A small contrastive image-text model, trained from scratch: encoder layers 8, text encoder width 256.
Rows from block 2 of the image encoder, named by matrix and row number. Rows with one number belong to one attention dimension. Each number is 128 + 24 x the weight over its row's rms, rounded and kept within 0 to 255. All counts start at 0. Numbers have three digits each. After the name is the row's rms in percent of the matrix's.
# v: attention value (encoder.blocks.2.attn.v.weight, 256x256), inputs 128-255
# proj: attention output (encoder.blocks.2.attn.proj.weight, 256x256, transposed), outputs 128-255
v.8 100:112132168132110090154120129120087112157136147118090136145139099106146135102158133145093128112114183116113145143147123111148097099140131114109130116096099122122096115142161141175106119164116173138096174097087104169137159104141131127098115131110122143082131128115114125146116165110139140137118128133104142092128134130108127133146178109105108133083122150133148143136106100138097101125126
v.9 111:113129111116124108127146180130102091084101140108092084111119102141105111149109160146117094123167140119105123132155155138144129127117191151091124142098111091123145123127126121104150159125079131100115201113124155106057102121122147106080132109169189137110124162124156138163126144108146113121154115123139100125127134105166104099181092149116126118111120109110138164124132117126099123099068
v.10 095:152111150144128129141139083160096138153111143181118160072124129152086111138168104114131101141151108096128136112192156094078152134131142145132123099127106093151135134115129127103150166102139125111120118132085122129125153148119153131119132117125164140085103092132165100101168123112184118149142117129165131131147134113100103156127159125145137135093151155090142120114117140098179085136112
v.11 098:107099180158097126099129160132158148123128114143127181154123150176163105099108089123125145150104128097118134134134090109108124112114092140106145104139118146126138111160094145128059117124160088072122132116132086155128105160104156108090093130140116104125177113129105119146167125120122127083131126129128136114134152148202134126113141098110133108096144149153108104147095101113143178081092
v.12 109:156142163139125199123130163144118115132147106106117103085103129071146139165148145154140149126173160174133138115097129141080122109148094084108098135162159182094093089123129122094085147120147126146130063125170147148141152137152127105152118142128111106113119153173113100078143096141160155160119131135084113132121087112134133122123175098139135112147141106112123153096097140110119147114082
v.13 109:153085155072153133134157034144121127102119135136172122116093092108137102113113145121169152091116152099135088118140108173125122106101107147158104130116106079131154130114130168119148132141147138135169090094133090136160158153117124119114143135170162167105126133125102122113147150112095134106124113171116120141145122111144135152159155113121147174163147157129145131165143087141108154092100
v.14 100:120116162200133136117147104137136157128145101144146114085115127088112108091125114129131146138142152120112135145124112138161120093092115158136117109124153125159161154115119123098093117107162135141117103077139167113158125122160123170191120138091158140095140122160137127134137152102145093140120147151129071101156154140147121128114119140183133144105107129132123143131116123135140137171114
v.15 109:151124132111132142182105118146129113120150148159125102154157140142159130128112115116126106117117134125130131126113135119161068127095162148141110144133128139134146149131103146130083147185100114179137080152156113119152150141133128149140146141179140167110182163117181139125143158141103112081160139157184143121108123096124114122149091094091102143114137141106104129153102141119086136127110
v.16 115:118115094126143123135138094175092093145115118146102113130104131074127107136141125103148129140114141145118160117112115152095170107124133097155120124100131127144127084107132150126091163112149106113119108165125161170116109098128067166147141159155147128098081101137165027144145143149120185157123099199118073154114126124099101110139123127090183098180148130139122120123154128127107138121108
v.17 108:089146156166098094103169129105112117130117170135121137102142106164160133148087127100129110114121138098114112127155108120121173133153168093124176180148158167130153111114094151092145098103134110137147142142103151101116143117110093119180111141119144135129120123164136142150152105151078097137069124087163146104122134145112119119117097102123108150099117152095131151142123122126135107149126
v.18 103:114119133136118098087094078118158117137177158113131123116158161122123150160145134137116133141095141123180077130116149119117135133092158146149162132130143121111118150117150138135141117168166106108142159126109125105145151092152082145140136103110148138132105120107112162122170097127125149103101150142124148111139150138139110121099124145099141097106157156177127121115153130151131151139104
v.19 111:105161135097129103146110144115118142087145131132154127110095144143125091180100116107123152113118116118048142133147095112146165128117119168115101128109133140119095096102124115151084110174191127122149153152104161126163138108146130114176130102155163136131154072118119074118137148133133122126118100159157167094101134126151122145117189147113142120124143092136125130109140144104151169130158
v.20 100:184130113155133121116118186169113088121098112150092144125153151103081159122112163144100109107135101134094093141114140172078134117127151144105161101154142129114129121121118105125114142172129125116118173129136090134086143114142158134115111119113114133181114150163175122108091186170155160122138086130130144111119132114149110138122143170152097124148123163148085134106145125146114167126141
v.21 094:145102105105108162132119085089088100113127120111090141128094154130158127110134104106103130158118135185120142117147069075107142115099118135107156115130091095101142144146113123152129160106128111127129117148168144112162099131123131105132120149080144124137102144151109163161148167145141155099127097094127103143071109161094138128149113125145116109146118117127110090125093184166127120158072
v.22 108:126095148100118142109148122131123127133119124133142119124115133166107148116154142111151138170152143094131090111100146157138134158132127148122111210123115155126122126103089116147139167160157124145144118144147071148154089136152148095114114114148157122099174090092153149170081144084149147100117139152175134130174175075137117138134107127145130170156128103100110107141109126180124107108142
v.23 108:132104134131148103121133118117123130135161137113130116145109114122114140134176177158160116177167131145112102152142144137129134103088145117151097131130103146133110122182138090101129135143102136171083160121126117164138143140138123141097143144147143106144106129089127090141122144147091117109136135170104095081137113103129066182140120123105136107105132190132141127111128099094133135105141
v.24 102:139115177136143108104116098130171087077138139158146118116138109122107144136133144088132159141098115133147133174123154160128163148122116125144123095141148154153106147122127093156086138151080137092095093143106157160113161133113117127135109129095133179112141168163117127120121172148149113144137141125142149123139128151126109088113089140116134122120148170088114136135147146118143144156091
v.25 104:133146140147117160114124113112137113181115127133139121135154118082133152110112138104109148112086118110149142134141152139161133127127115089151121104123129122109119177148116129114133142148152166145133119090129136112121114141160162159163117120151106182119117133140146132092120110129126113105155132111071112127104087140119142150166114066156195110070143142140132089118146094100122130122121
v.26 098:099191107077090118146148117116139101140121086159114092149115148109098135130154164128100118127098164152111103111121113158157111111125099126120115120098086105122088137172134169098145142075144111116137151160115131194143118104122129139131117108103126120113127149110159087111129131149074108127146154138092117171095157107124127122152123118189107102090106135146099116126100074151117139122131
v.27 110:140098155142075134119140095120117145101088153159128067096129120141128140161121093160129141124127137180127117170152147111127105110126157147140114152141099142149158112132137146124138125076133101149188178108090160111130114165134101119132167133097114137129105131126170145179143134165124123085114147105163141161130113147119136162121132119167103097138168135155183170113175138120107139134146
v.28 098:153104092084122139133050136109138136106158075133097119139131189086117106183122115129118164122114116107155130126138127151141150118163088081125096159139199119154119138131119147133131141101102162136121175095140143146110118141129156145106121187188119087152113140145118175075137139125125158123123140157083139133118081144105144157178106124131149115126126155120074108142135142115093150125143
v.29 111:176115156137100099148185095110146151124135114137127147119120137138104124086141109181142160176198091108141144111121089134128115107150111142119150104125107109115152125148141150195085111146120100146129132173113114118142118130135093102149129130097119121136136135131104101177102096145141086135137135152140127157138141153155131138113137107098094160107115096080145091134093146137135115131109
v.30 098:109110091115089143073119112178176125115157123088146142096132119127094145152128144161126138143140128084142161151161114149121166151121123167132163113124152108152123129131118155148127091103099159175142142132156120112151109157150089176157153082117135133143136099161105096147149114154113136160102117119094140137131124137165152134120158121182115115140145189153122106102128148122085136072111
v.31 105:109152129160094170135131141132093113121076112094136151119123138089125155135167147128146097106121158126127091107158133128122119150129131097127144132118126136132140125115104169111091135110139165108108136074135094123111067133127148109153132132096093133093125078163106125150136103168147175109129163129130161118110110110147151126147114134135119133142120104138129134093111113131142131155171
v.32 104:113135116153088158147116123135128124144128113174104113113174154109117115134180131110134121125159136154134149134122167178121117110154130130160136137115146118138111169149138123133127132156122143157133148117122129077155144143109143104143125164097143131120066114146109102141107087097097173174111171104061153140097146130130141166149114118137082115145122129147104110155122096160116131097152
v.33 104:133142130116145111133141117120074108076131121124138076137147113085132122140104110144129112145161143108139183101119115117157131111132148097147155128123126134124123137100173096123102146119143116111079140170135132112130122104088178139149120108109141163124144104143144166143148158130126143106123120135088109151109143117134156129148101126122113150131147075154149102132145178163090116122108
v.34 104:180138136097160093118121086133154123140124136124100130111093093129168117144153088104143100129100127090161123150082137103141124124125152127130120104119144091123170099105150144148146134125138123135129133109095123089164138158131133120112137114129149162166112128154107138153169114109112095126112157134126119116163100133121132143101165104073127120121118134138132123157121100135114090111132
v.35 104:112114093079151107120108104111124098069148141108149109172100187144145134109119121146097136110154125110109130106122150152143144160113107137106136143120148135117129115089172103130102160093141099143135118158151144082177118130111151131148087140121125091067145125106126181131170100114153093127114137145121148105139132134152114118105188116172077115114115111135097112120119124096139143125115
v.36 102:113102138101107135157098120113143134117098112132182126154092140148115136185137091113131067125166122154149110122150083143134111131154161134130087161125158123109137134130143138144116136072124124132092073107150114152118093110142150089101149148135132116129099157096125125158146108114096122095104144099132070131081112157138113122076146116109159134110072085126156121120102110115094134140122
v.37 103:128131142217140060092137111108100101135128137128158138161099099125157124128152164126155124131136139110131146105168126086111153119107140128096142119110179143157135132165126122117165117124135153162157155157150124095103129114130089111107146113090135093106107099120117164140139128121087141093138124130106119132070146152154131125125107141108131125115111180140100127168098139108134160162086
v.38 108:140127116115084128127116082150120140155132126111140160174124130121140095105153111157103119130141134120129179148134086141151152143110172115167088143136114083136140133133112141093093150123127156144176169097132123114122131091078152136082132124135128102113128112120151120149129131091088104148142098138145144111076135141112157179101160084058105164094122153138097135150108134152099069093139
v.39 110:108111081155143132093147122117117136106141163113149107110093092120141119113109131147100120130158146141158128103108145120133141081091150127132134145108148167120100130147111143143125115110137161144141111143169151124097110138152170160099095127118087122122148137110155158144118181128106131110147144132118118116139136131150149164127162132140124152125171124103136089092088134114096132071145
v.40 112:140144143124107087123164125129113105175125155151112148106128152160097077101147154093144198136172105163129132110130179108146103135104114147129137091115131121144146097089081144134158120111135120104174156144120163117144107132126127115089120140117109145138134103135141120088106141104154098130114070114165090194148120092118122113101140125146168144105140126148121091157137110118097112130134
v.41 107:117127153133123124187121127114096130106113117115117122131097116139133074098122106131103128126108187132134123155095091146130137164108121154132109113103069077112119092138100130086110153112146156091101136130114133082091124116131120174160147120116124118141147153161109135122159140099134110077111087152098142130162126152116154104136140113127152111168174117112139118148147131161127099159131
v.42 102:101159153151139130151166135127088150116125102102129097115146166111137140124120161095148125111093105157088138131149134110086158148108138141154146110138131146096115134134133083109118144151098170126111096111096133080130091147150122108096085082151120148135088161144078155122161143107135110163130128164108148145082126130162134123070169161141103123133159107152157136179165112111133135154148
v.43 101:128124104129149124103094117140132112106144099124108141150123122109127122111101079127113144134127157137120145108151114112101136121137112103111141134160101140109129150173154178115131100139092063138159113106158133127180153106103154078129122120121109120130138140135127152148105130139114158120093114091142139159125172108163133081117139117169116174125166139144101133092167128139200110173170
v.44 100:148145116124142135176173130096156166101166118101114143148151107156134103126115120095126110122140117142147141112122089154117096127122105132149108111121136159139197118133116144146090168108130129108135128087132133133109138175101110132120178116113188132080136118128133040128149093153123121146151121112168135157129130129157121137130155120130133147128116108149155115169092157157123147145163
v.45 101:156133119125169140107158100172112123155102101118131146139169118120119083112104114162119106174165109122137105140135145185140145138129127149139141132097151135148133157150130056137102100087116147173114141096134154137133145158110148143139153114142095173125138131139132143112107128150130138070145159113123151149153051125117135125132110111159104115107097139149093087132118146087085104087110
v.46 104:128125113166189163156134158144124154140121124125125111122098076132104162156126118118120118113153135130127178127158129115127101113086152109138147102150119162138118112160140150097134151122115164103110098146132126118065096115100157140095100146079171152115151163109088141168161136111099187124135088112101107137121147148132131082159132110174119081157110115141157083153127126148124169111089
v.47 100:138097133157163147122133151118093124168120108129153121131130133143132137122152107134136137145090104123128152136099134145138120114164134083178094100148099155126136121138112117116109063138099139094077050106101070104153177133121094138126113148159117135117099154154112160141141145125162091137115183182104080120157106142163144137158147083150136118129152079120129114120143137113106151119083
v.48 103:133154163151140104104099152070144165124159136126136168156119141148096128107129152124167103123124118133138182116150126134124097107112138131127093113159137083114114145144104100117139101148114078109122113130139146139133150139115183084151122158107141138079171131084143131115165104149111112136131092109158147096051118114130122128145118128104103094110095105097107119162151166126132131110099
v.49 109:171155113138132166151105145101148098095133146138094129142118123150137138111087122123134121126155147141113118114102166127090150108147095067117144090090121172138063151143133150112119130088124132136081133148121138131155160130148140122172113115127129126128137111101093134129115118102130154183119127108118155115161103163123097115097142133069125124140168134119165125122119140082154118132130
v.50 101:153151110121110133121134108103118100155146113156110122124126117108116118107125128128093105079146161149146164103115138112125087114121108078139170132090154118117104193135099120122123100143138111138111088148120152119157131116121097121133155117153130132102161145107140091140149168142124128116091093162144115085149094083157127125152128123132166106116132110104136131118069073124120159143146
v.51 095:105101138094145134108090090104103095132128120111144137120113132122129159076127172099131112100142169091133113146146117110078151170167134114112152155148100121088078148097136101093132060132155089085121118170137140167162138094111131099129111119137171097138090081146136143141135143133122141130110137100059128123125078125125129144082142129103121144148098125145139103153153153133156159108144
v.52 098:112172155109153123089099155153128088144135145138139141133154152143133136107147128152126120134122147142125131139084169142152121166138162129158133133113113152137135155100141121109138184137163117116130117154140119148085133154129108172137127139128134139114176120177112151112118145135112135142140127104205118099162074077153099093136081183092172162141113131095174145108078162102088143117091
v.53 109:114140121159110141086138144121203112174118144171139152099089134099097137135144122152129115149160124114169148093144126143149155138115142135168151148125097101152118109171113153070087167135145103125102123135146133122180115140180133111162090132145123129136161123141133118125120133128106104177152121127171103133131155134156090126090160120170105133140107146096147136125096097144138146134134
v.54 098:106087125132115142120142151099113167173134127145118111153119147176113074120133099134141124102103119119112192104157126115119112121141137139133117129111145135118110109138093128133150117133124100107094140158127112139132109131115112130156124100152151157146134081087110142102161135101142108123173152153152121138104136147103126163093141131137156155130152129094118152189093144085148077102111
v.55 097:132159172100122109134150086156129122137111131138119141135135142137150114097150125124174120124116160112133159110132141106119130120124164112111136122139147105107119117109138143124160135116148133105117123137140172122166118118168120120188122115141163121147136158112101170133136123092144087163179132137203100143151126168121116110122153122120089119173115109131173104149112122115102101134089
v.56 111:148110097115086158108103129096121148145128140144110201149120131155098153107084091110107127165110090133152164158186126148101132088142175105125141156135144078119141095134137098154108140148106137091128110158139132103149108157157086118086171133123135111127168142131153137161110126159117136098141107142125123137101149137107104117126122105109126141107089141118169138122085141099100149145135
v.57 103:112128141133144161113211136120100140161105109122097101100093099159169097162087165161138086141167143141162135110135146108105134125130111139105166126160120151116117135099143130107136169144135113119100067154112110171149103137144166114136137125126138149106125100119138133161102150134155137166155120148164148130147141123173095188136130129083102136113087132122140141139096171096113159112131
v.58 113:174100098147120123144109142103125167113135137142122146128074103144124130098116155147098101122177135116099143135175133110084162157154150147121130137111134124108129135143134073112113161120135110148146096122116169131124145100158131148126165129160128169147111126126136112151172130105108105063144109066130150132135118140126124112114114104118166113102121120110137158131130095103128125111153
v.59 105:122117154134105105149174119127159112137146110119100130153131109161117171097104144149109091134153131134182146069142161129175117172150130134133145125131121136120095108105111171086125142110144107109151151155136139119119095092122116152143146165120104097120096090095097112156161094084123148136088077115147087135123148134161133145128140100136127113154160120122122117106171099132164080125106
proj.8 099:158146109120186165128109104115168151125123121110158084090062093149161107125122132116106135163143119169140121134092148147118145153145119144150124163161149109129155147107105132111146155128115135120161110142163127103141115132123143106146136123160128132145153094144120134160160096176133123113118096131145132132127116128142126151107088157113109126141119148087149124109124174134154135112102
proj.9 116:164108128155119167142151106125132162127162191132150141157115126111117176109107118104130154139096089116115177131098126128116109126093100117136124136137145097118093153117135145141097112121129140135158115147110126178159116149133106108117123148121085124135139075115122136110125094163137141148120143104155138119164134104139165111111140151147115116164143120130140082142151141132142083121162
proj.10 089:110125140146150123128144155085178090119136126056144091161119103115131112106098146124090134109110134122123119128128133162123094127136120118155157127097140143121147158170136154170119057152162091122160139144150181139156136095165125144125079150081123114178113158105151130152124105158084112138132148112095113127083149142124115096197115166099110088131130105119132166134157150120091106108150
proj.11 089:142135093135135121145095135166109119109124166099091103100146088118096124127102131132161104134141154171111112106107119127119138172111130134133080144109114157108126124097137140121133129129114144109109098117101150080135148097112143157147158128101149175131103168089094130151134111137084138125145116143132119140152115104138091195124113095161108118101144094161160151121148135112135095163155
proj.12 102:105105122136129077140110114128171138129126107166114112145137137137080119119132158141169159154112092107133113127121093092151145152103146127150128098107120112147121110145115113126140134163110138129105151081106110107106095147103116101130198135111129119125149111123156094155116166143121077110170122140160137141106140132107167108127080119137109114120123153128133129155160115140127165141154
proj.13 105:120121120143135119125122185099145131118141114125131114123106107150097152121124115144086137153115124137111150121107124125133128155157092128161143125117139139134091081145142079150105102133107175159126152135129189081109134083129084140077149111132091087156115110126135149153075167168159155173150169154134136130181083142087146106099083131115126112078110112124121114092128131119123146107146
proj.14 098:158149125115166143140096168120178096129116153131112128159109152144195134156162123144145121124115130134142116115120160125099162144174137103067121112117121135103111085134143127169138090148125122115095115110110085115134200106126152141087123107113134083126087118092127114132146110122125133150130132120109213129131136146059153161123106121091132142157171134094139147131104153128091175100130
proj.15 101:119081127140148107092130142113160111103105129166134131123095089132107125134162127140105124152138093131156108118140129135132188176146093110111126142077145112094090120106161084145148100081126160089104130126097161132140131128155104126106092166112110120141115091118085122130167117127131126148120105166101116114104103093150120135107136127134157138152110088122119121095115105138167136144159
proj.16 118:111093173102133120093130132123125126107152109125150144128108122176108142100111146160119131081164112154164102164148109120175103165156134125140105131130105091110152148154107099150177117133116136147139160091162128133147130163126135105143135145115108133178159158119150213129081148100141112113122126092110135157120142127155170100110104129173073122128066131109140145125097114157131135134114
proj.17 102:111132074128137138126088135166133092148093137086131140108162120139122122122162120114143092131134108089150121122112163129143106153066083180116065071115085110060095117098119070138098166129123124124111133124118130134123135115161122144127093132108092137126125158129116115102115114088154114137167114149099143140133155144141124147124134127158081126177133117157130108108141115110099157144094
proj.18 103:190113140074134119148151150140083162114091092121164135100082117126131104098147092121134141136115124104139147167136144154113153130163121120116106115126143140123128154147085110100091151109123159123136138150162128134098102126134143082127110144142107120114130129148136097141062156129112094139169134121151138108126098118129135126132129122160145168116123106088122099120096089103127153130134
proj.19 107:121114115151172118094145133149107125119102123123111123106116133138118175097153133147145156100108126140157090147087118153088144112134115099158139120122140112159178156137141138099134124099069116135110188114133067141100085148118149135091110122117086129159113134101144175122131163121118136147118168136118141143112115140106145136158086114162114140117090107108119117108098119106128150124100
proj.20 096:131136119088119134134161054099149170146185165102118087134144139109131092162130116133139146171132118131152162107105137115155099076126129115116136174137131112120123175150154115121144146133122100106154108119145145130145082140128108115152146081120138111087168112083108159188141110096166122138114146070132139120116112161107136110132122114087135157121152102109192115133122118104140093119101
proj.21 089:135158167153131098130151166122125178134120100145150110122127113139168100175094159124162113078117132130114117108143175184140159109155127174167118153125121114146116142092116177095155111169112126139152128163117102142100144119128140138121116141181140143146172118129126094133136096094084135120110150144144129095147140116167127133147104172114135118081137140130142188157147096064138100119189
proj.22 109:136102120144163122141096128121118143141142170126140129080131134125156140152113150132114121090099143160146178108174121089127125095129149097139191088144125104103108149153179156128130116087095105124132121118100159150075165112153134134129161142144120121159141128174144128132140160142112132165152157118113160107102120193124151133109132130111135117078099113136138161141133118093144123146131
proj.23 105:138117132105137156131108127113140125128116119156106125143151103137139108107078125134120180137130151126172164095112136115144116144161097122099140138109124096132139094098128129167115119137119181128118138123142149157133115148111141098161172135092102150092160147176115185142105097152189149184110112134181103145145127144116142125104127121133108167157128162083140097101138131147150088129080
proj.24 105:162142121134152119133147149126149133130068127074122122099124142167173096163151101146135131125115137109119130133095118138118108124164114108108142153098170089107117089167148137114110115152162118134138132096173109106113115129207110126105152158169103080133116137081160132149115146123118152082115102116146128086122124100103130184129142099156136154139119135128142153116156108139114135116131
proj.25 103:126124160095133124141168140173143097094149104100163160137094118139087131148133119125120152154155130136139080158120144143117127124123134163118160117116105149136126075110149128141121101116117085118156098140126134117124132128122070135135122128098113087143110122121107137149138188115114136103095103144148159136105147107111164125087140173133122152144097129162096144147099154138119136153129
proj.26 088:152122098157161140091124110143111160161110145110169157112151085167144104115088105170153137140152104142139155130095173113156117158134143142165147125179137141101144097138090121135101131155101162125133136129141131093094124165123108132153153128119144119147119108136089147100132112102136139141068062167129095112145122132132152124115122122089143146167132166099124127131111158098117120141117
proj.27 110:126106120137148112118108166127132121141160104087150185191133124116127136074131111140169115150132115086128151110163124140121103135125120155109112096117135088079123126144111100114104093154132125118127119154155162160159133094149120158104113167146109107100115150121106146067120113120131143156131102186132135101133142101130136121156141127109134141154115156165095124134126122124133128133084
proj.28 099:119179115122145113117155123153122131114125135143162099124107073137132153096136117101118114147084131158114132135139132100119138138122161115120130128151085141135112110112123132079146130120146153141108096138144101145125135149086108114154086115121129165078162091117091099136127137093128072139062126124151124127112153104129095147091159112140137154140105078152133116141123098151134122141100
proj.29 106:089118099120120145132094114096084127131123117155094114121137151096119149120115180091142100101117156127138118113119127145131142113124156120124135143095126145113153102101119098118100132106156126128100172102076096159140114096120221151068152138124144127111133139145142163150149119113133147134154139104167081137134113142131110127135140117136126094131128120097145149075195150103155125127119
proj.30 099:154144148122143153154132133098097156121081155174128130162127173152125122065122114127156150147080122173093125135087156085162120117130129106139105153158137164156120163130159101097130120134139093137145153150098103142116128115115156086145121156180119133094120156101102164123109161124130130109125134128143132137125148124131152107116136110090130133127108034136140150157150123143143150164101
proj.31 094:104098140124150091109102103127127132133165130136149120131141134167108129122130077124105178160143124138135147146086069114100131111125090125133111135171121136142116152144121111162142140116131137174112113124119122124161168136139126135113118126154153136167123145107133078122156185091133089122093086126142115090148133119099110128108139114137090122099110170098105093112158092121127122086068
proj.32 109:126126130168152139109136137122135121125144123094158128153124121132151126088111145153129086145105116147139117158094158107195138128128132136114162127125143143144135150136107137115133097103121151107154129127156147159180093137141169136101138137180112146106174158121095111104165130136154110088168088163166121127127146130130176148109140116117165169135100092093111139134157158142095147158081
proj.33 102:114155146144111132154124146137147171161142191149122166133120176193136139111148115135134105075125146141136114153108103161112154127169165159169126123126136105142143109136081181117191117089123147087173099102135116121125113166161110129110109125154140114125112142121108120143100134107149137130134133150137155128132138114143147153104140126134101093106117135111098172109101136094118161124143
proj.34 103:137120133143151143118080155132087115090154151131151147137105137117122131090119172118089145084140114129115106123151135143102116116144100150102127120141078165099120160117068144097123131118165140098103147163133127148144108121123138124121083146151110193113156117158142101127090143121105150150142130146107117144078111093154161112156125118158134129139090121154096152104126124120112146154111
proj.35 099:180135112132115102124134118161106142160139156123138096101113114132133157127142125094189135129082170143095138136121111095098125148167132122158116150130152119157118144110104115137127101156128190143139151110096085174108135120165112159102170145146111159154100119145103083138115126141122127139125111144160156160107133120123097139121107138100131127122137097126132125105161141123143171134116
proj.36 094:145128097206183101112137131139152117135114114130107128122179120133148163074142127153156161113110130109093105141116179079116124116130121100074113084122148122113116162131103157080123131112142122106165157157095168110174171146134148148122137142118153109114104096142157077098117144112108122135109116177103160124166108107130155110145108117136094154110136142138091145148123151167144148145129
proj.37 104:147131119077095150131143123126137181122110132122138126116187138128121133103091080137133146129119151163149131138113190145151157149120168147207133170125098114134121146096136131108078103123124127092112126117106109117128103137138159149101121107137124154150131143110104143126138130119163149161097152129164133167184146140138099145139131137159141143120171125101151101111123115131113121117136
proj.38 104:144128170133148147130131147096105124141141100156139086115149110148123170119090095100107096117153117152128074120149177141115115130154106132140148090121122120128107149099132108137129099109133132125151113157136158154158076144151118132136096115126152170147117114139130124159091116150184133078098145184128094100158098135160160075134145175154121104158103120101126112097171116110112150146096
proj.39 116:131178172120144159173140152144124145139147111162116155141153154179133138094119089135164159145151119161124140102112122116100103128124127174126184123156094113144106134120137169121155132149110098123107161116096081159157114137093113138123161116142191100145125116136117113129198117121130151137095125159127156142121124147113150125123081117100124127106118139131146142133127170099149129127128
proj.40 102:140118058106129164117105129130104178108105110124111122125134099081131139121114132141125053118079145102135154141126109142128137090135147145142115128116110117121076123165180168139094119146133128127081113138120140118114162143136120154142153114127170151107143124105155137130132064153099164149121169144098062118118114193104115135163090114080143122130114122089140164104134144111151085134144
proj.41 104:125135153109136131108118143131118136107163136124133124112117131121130167140134097097162146104150083149118144119123126118089150129128115127154099133130178194125136148085119141147154163146129113147119120104146108157162127145120103131087126112150119103131140094119131121118133111184120138192116188127114115139118150117146109157126142191131136109084082150122129157130092133116122152106161
proj.42 104:122090139138138122124091124132171148077148140071135139137111085135127120142106112138117155160150139097139095122095145136159129121117133145108099152109189103144125131111117142165133125137137102086158135135123157156116141091145119130135149146138129114104172141126147112168119136164160137133118130082145125120166151122092116162157089151108112173120104157138122134122102171136116127119110
proj.43 096:150136113129082105113115147132115127150116148118109107129126122170146103140161172123145119123112140134090136142106092123186134126124106126153172196152115133102117121112129118168133105123168164140153145127130117128138094120116138210158156140139151150128128110109091133079175102100131139117188124125109125142141136147132073169143091138106137138122155127147166129111095109122095133101084
proj.44 100:102105174142114119126064120145108054124089135146111143134104144177128131137171137121161108127133106112145145147134186112120127118152123095089140132099129098124086136129156112113144060140146085144130131130131114115189130103167145126106106150123084151164089146140134175129088147111140145127160128116086088117123127143113137114123125107110121141158160112109156170146141119121122133129115
proj.45 108:118121131119121165140116165097151123089178175123155133128124140129093134137157154141115151124139156137113115098118141064115092117123165093115118133166107112135123092127152138143114087133113148137140078135106154068128138101162112147130107164154144126147118142104114127130136118103107141112156119147180113127090186166147128118112160156076193153178169116124137129131114144131174115105128
proj.46 099:116148189137069130110154090134154115104144109129107128146147151174156112112136134103146140145134123127122096149100121109134130141133133158084147134112124122138133148086113146159119136126119057116159137098153155157166136130151109124145154072124134091126084115133155133088114116132179117109131120143123174111126111093142143173086124135129122147105162112132153166147111146124115080139190
proj.47 101:123156150140112125149097130129195105085140132132134140134121133126118116138122171140102141119136131119081100112114123129117141137129114137085154132081112109126151108152118136134178174159179114095132162090108165109151118131116120101120150123098091120155132153117156112117113145172133156108141071071116170122105112102103124135113117121093140127118118183145112153113100130156119135137186
proj.48 100:131085079133110120174157105149103118116084073112123063101145093103153110139128104107114117149127153133121078164130132155126142122126136134116157160099125143123144143119152169142097153157129147125128099127118119115119127121116153165133166095096144135133082129144118135111129140122121113115117163131111142136162123131112126119138127120151134170135144153130140138123171092136111088170149
proj.49 106:071139148113154083102124154143089088142125127144107128105115139108125076121160126127114185152121074124103126095115105126153109161117117149116129159151124114120165145141121109153139117180117086115157134083102106142139087165129138097073170139135123137134148148128148126116179150119153146096135117062139060149089158092091120090164142111189124124125095102157102153110130143156122127162154
proj.50 087:139123176112135143149096142117176137088168159125137155108123131123158090127162162163137175142086114126126071128113166128178164111145131119115072149174133141123139079150156110135165128151092138099157118127103098142116121153137144133127114138124152136144116102161133115109108089115143139152138159128105130166097119148074156145110124101119121162107117179144105139101150197087146102131117
proj.51 091:157166120150145129128153179161139132168109135129119105110123128156155123149129090123105112143086133156092130114107153149172135120132120076119090104128138118144160147143112168147137189140114153131148149105126136107069106146146118133137122145157084152118191130123128107104115127127117137112157146132135151152092164119151100126151091178070127125117136110138108135127098087139140113144088
proj.52 092:110089114127127123145136122113137161129095137150149110087124107144128151138126111103114156137141105106147171136177110083109152108141086093114137146142139123149130109180158133150105118147121133155125124118126113094163141141135127121115118132128125095157092162124158088130130115121134146153099091094062140142086180140123129147123183117110134109100162138135108131121154100122143110143158
proj.53 109:152100140154171094128126115149103170126103162123112118162171127186153116129105137128157142086117127082090148125086134132109103123149103117080121099115137146135167107146106127159146078139135145132143146125143127148097118154101144129117192115116130118179092193151132093199125145136112135128123146140099124087120122173103116167150112128112149111122123127101086155099176142101116116117121
proj.54 093:090155093119101135134134134179122117106101120085165176098157123157127146117099144112094081096108093119145093118126143165150129154147145146116123103121075126158190110161130154140113129103117135126100132125111152125134125152096141147136133135096078092136130183138151111150091100183105146146113107083064086113142129122134118098150112131104105133146112093161126115119122085135109122121165
proj.55 096:119059055138109140111114163084096179092119130124106146113106118134132105142159142132127135090114079139096125101100101130150133140140129154138105123103088150149192125138109089157124095121117104120150158137140122132105109138138117121087138169115122104108120148131142070148108110135109145098153112128092134105089151109129146129165097136116164156092135147136088135103147131143122111108157
proj.56 110:150155146118149138145139104171109104113087077126158097098134132122139105144132143114094112077112108100126091100100171109113101139118099150081122091105147109132111179149117140099152101128170098155165137154088121131145112108128167126149073123118084155148084111091125101120154130100090120121103154124133103115133077141162164128137157108099156128164134106171096112138156111124136089147113
proj.57 108:106129129121119130146114124130143078116147148167146140120155149108093139117138133075093142126132130082129124085132079142131117157108152153130123091080095150111132122118144145173120113120120104122097154121094138135133146081128127140103129107087105125143135146169114153113146112139116138128147150124119102131113093129105145097124113135158111084136165110116108111145149126101149094150137
proj.58 106:118147134117117151104145122146177083164159096123107135155133191131090129187140111118149148124101105091135113127114138103137072102098138128122098119145137118141090136108135122158080118105123145111115175150114119163117159138110115127122104082098130098099119141129099140148102137142142119153114175176148095102144123105134116099122145161145117114173113124138145099107145183130154129159137
proj.59 106:135112092100150106107118121129090158144110126165149116096103136130123107096140117137128124115117129111111114174141082121134167103119169096166116135122133158144166152130154072161107122108120139156133125117128107159173124185133170075170159125107145154152153158170143129088101154150106134145159135139139166124106106122138092133140145113171125110103103119103145156155134142087128162131117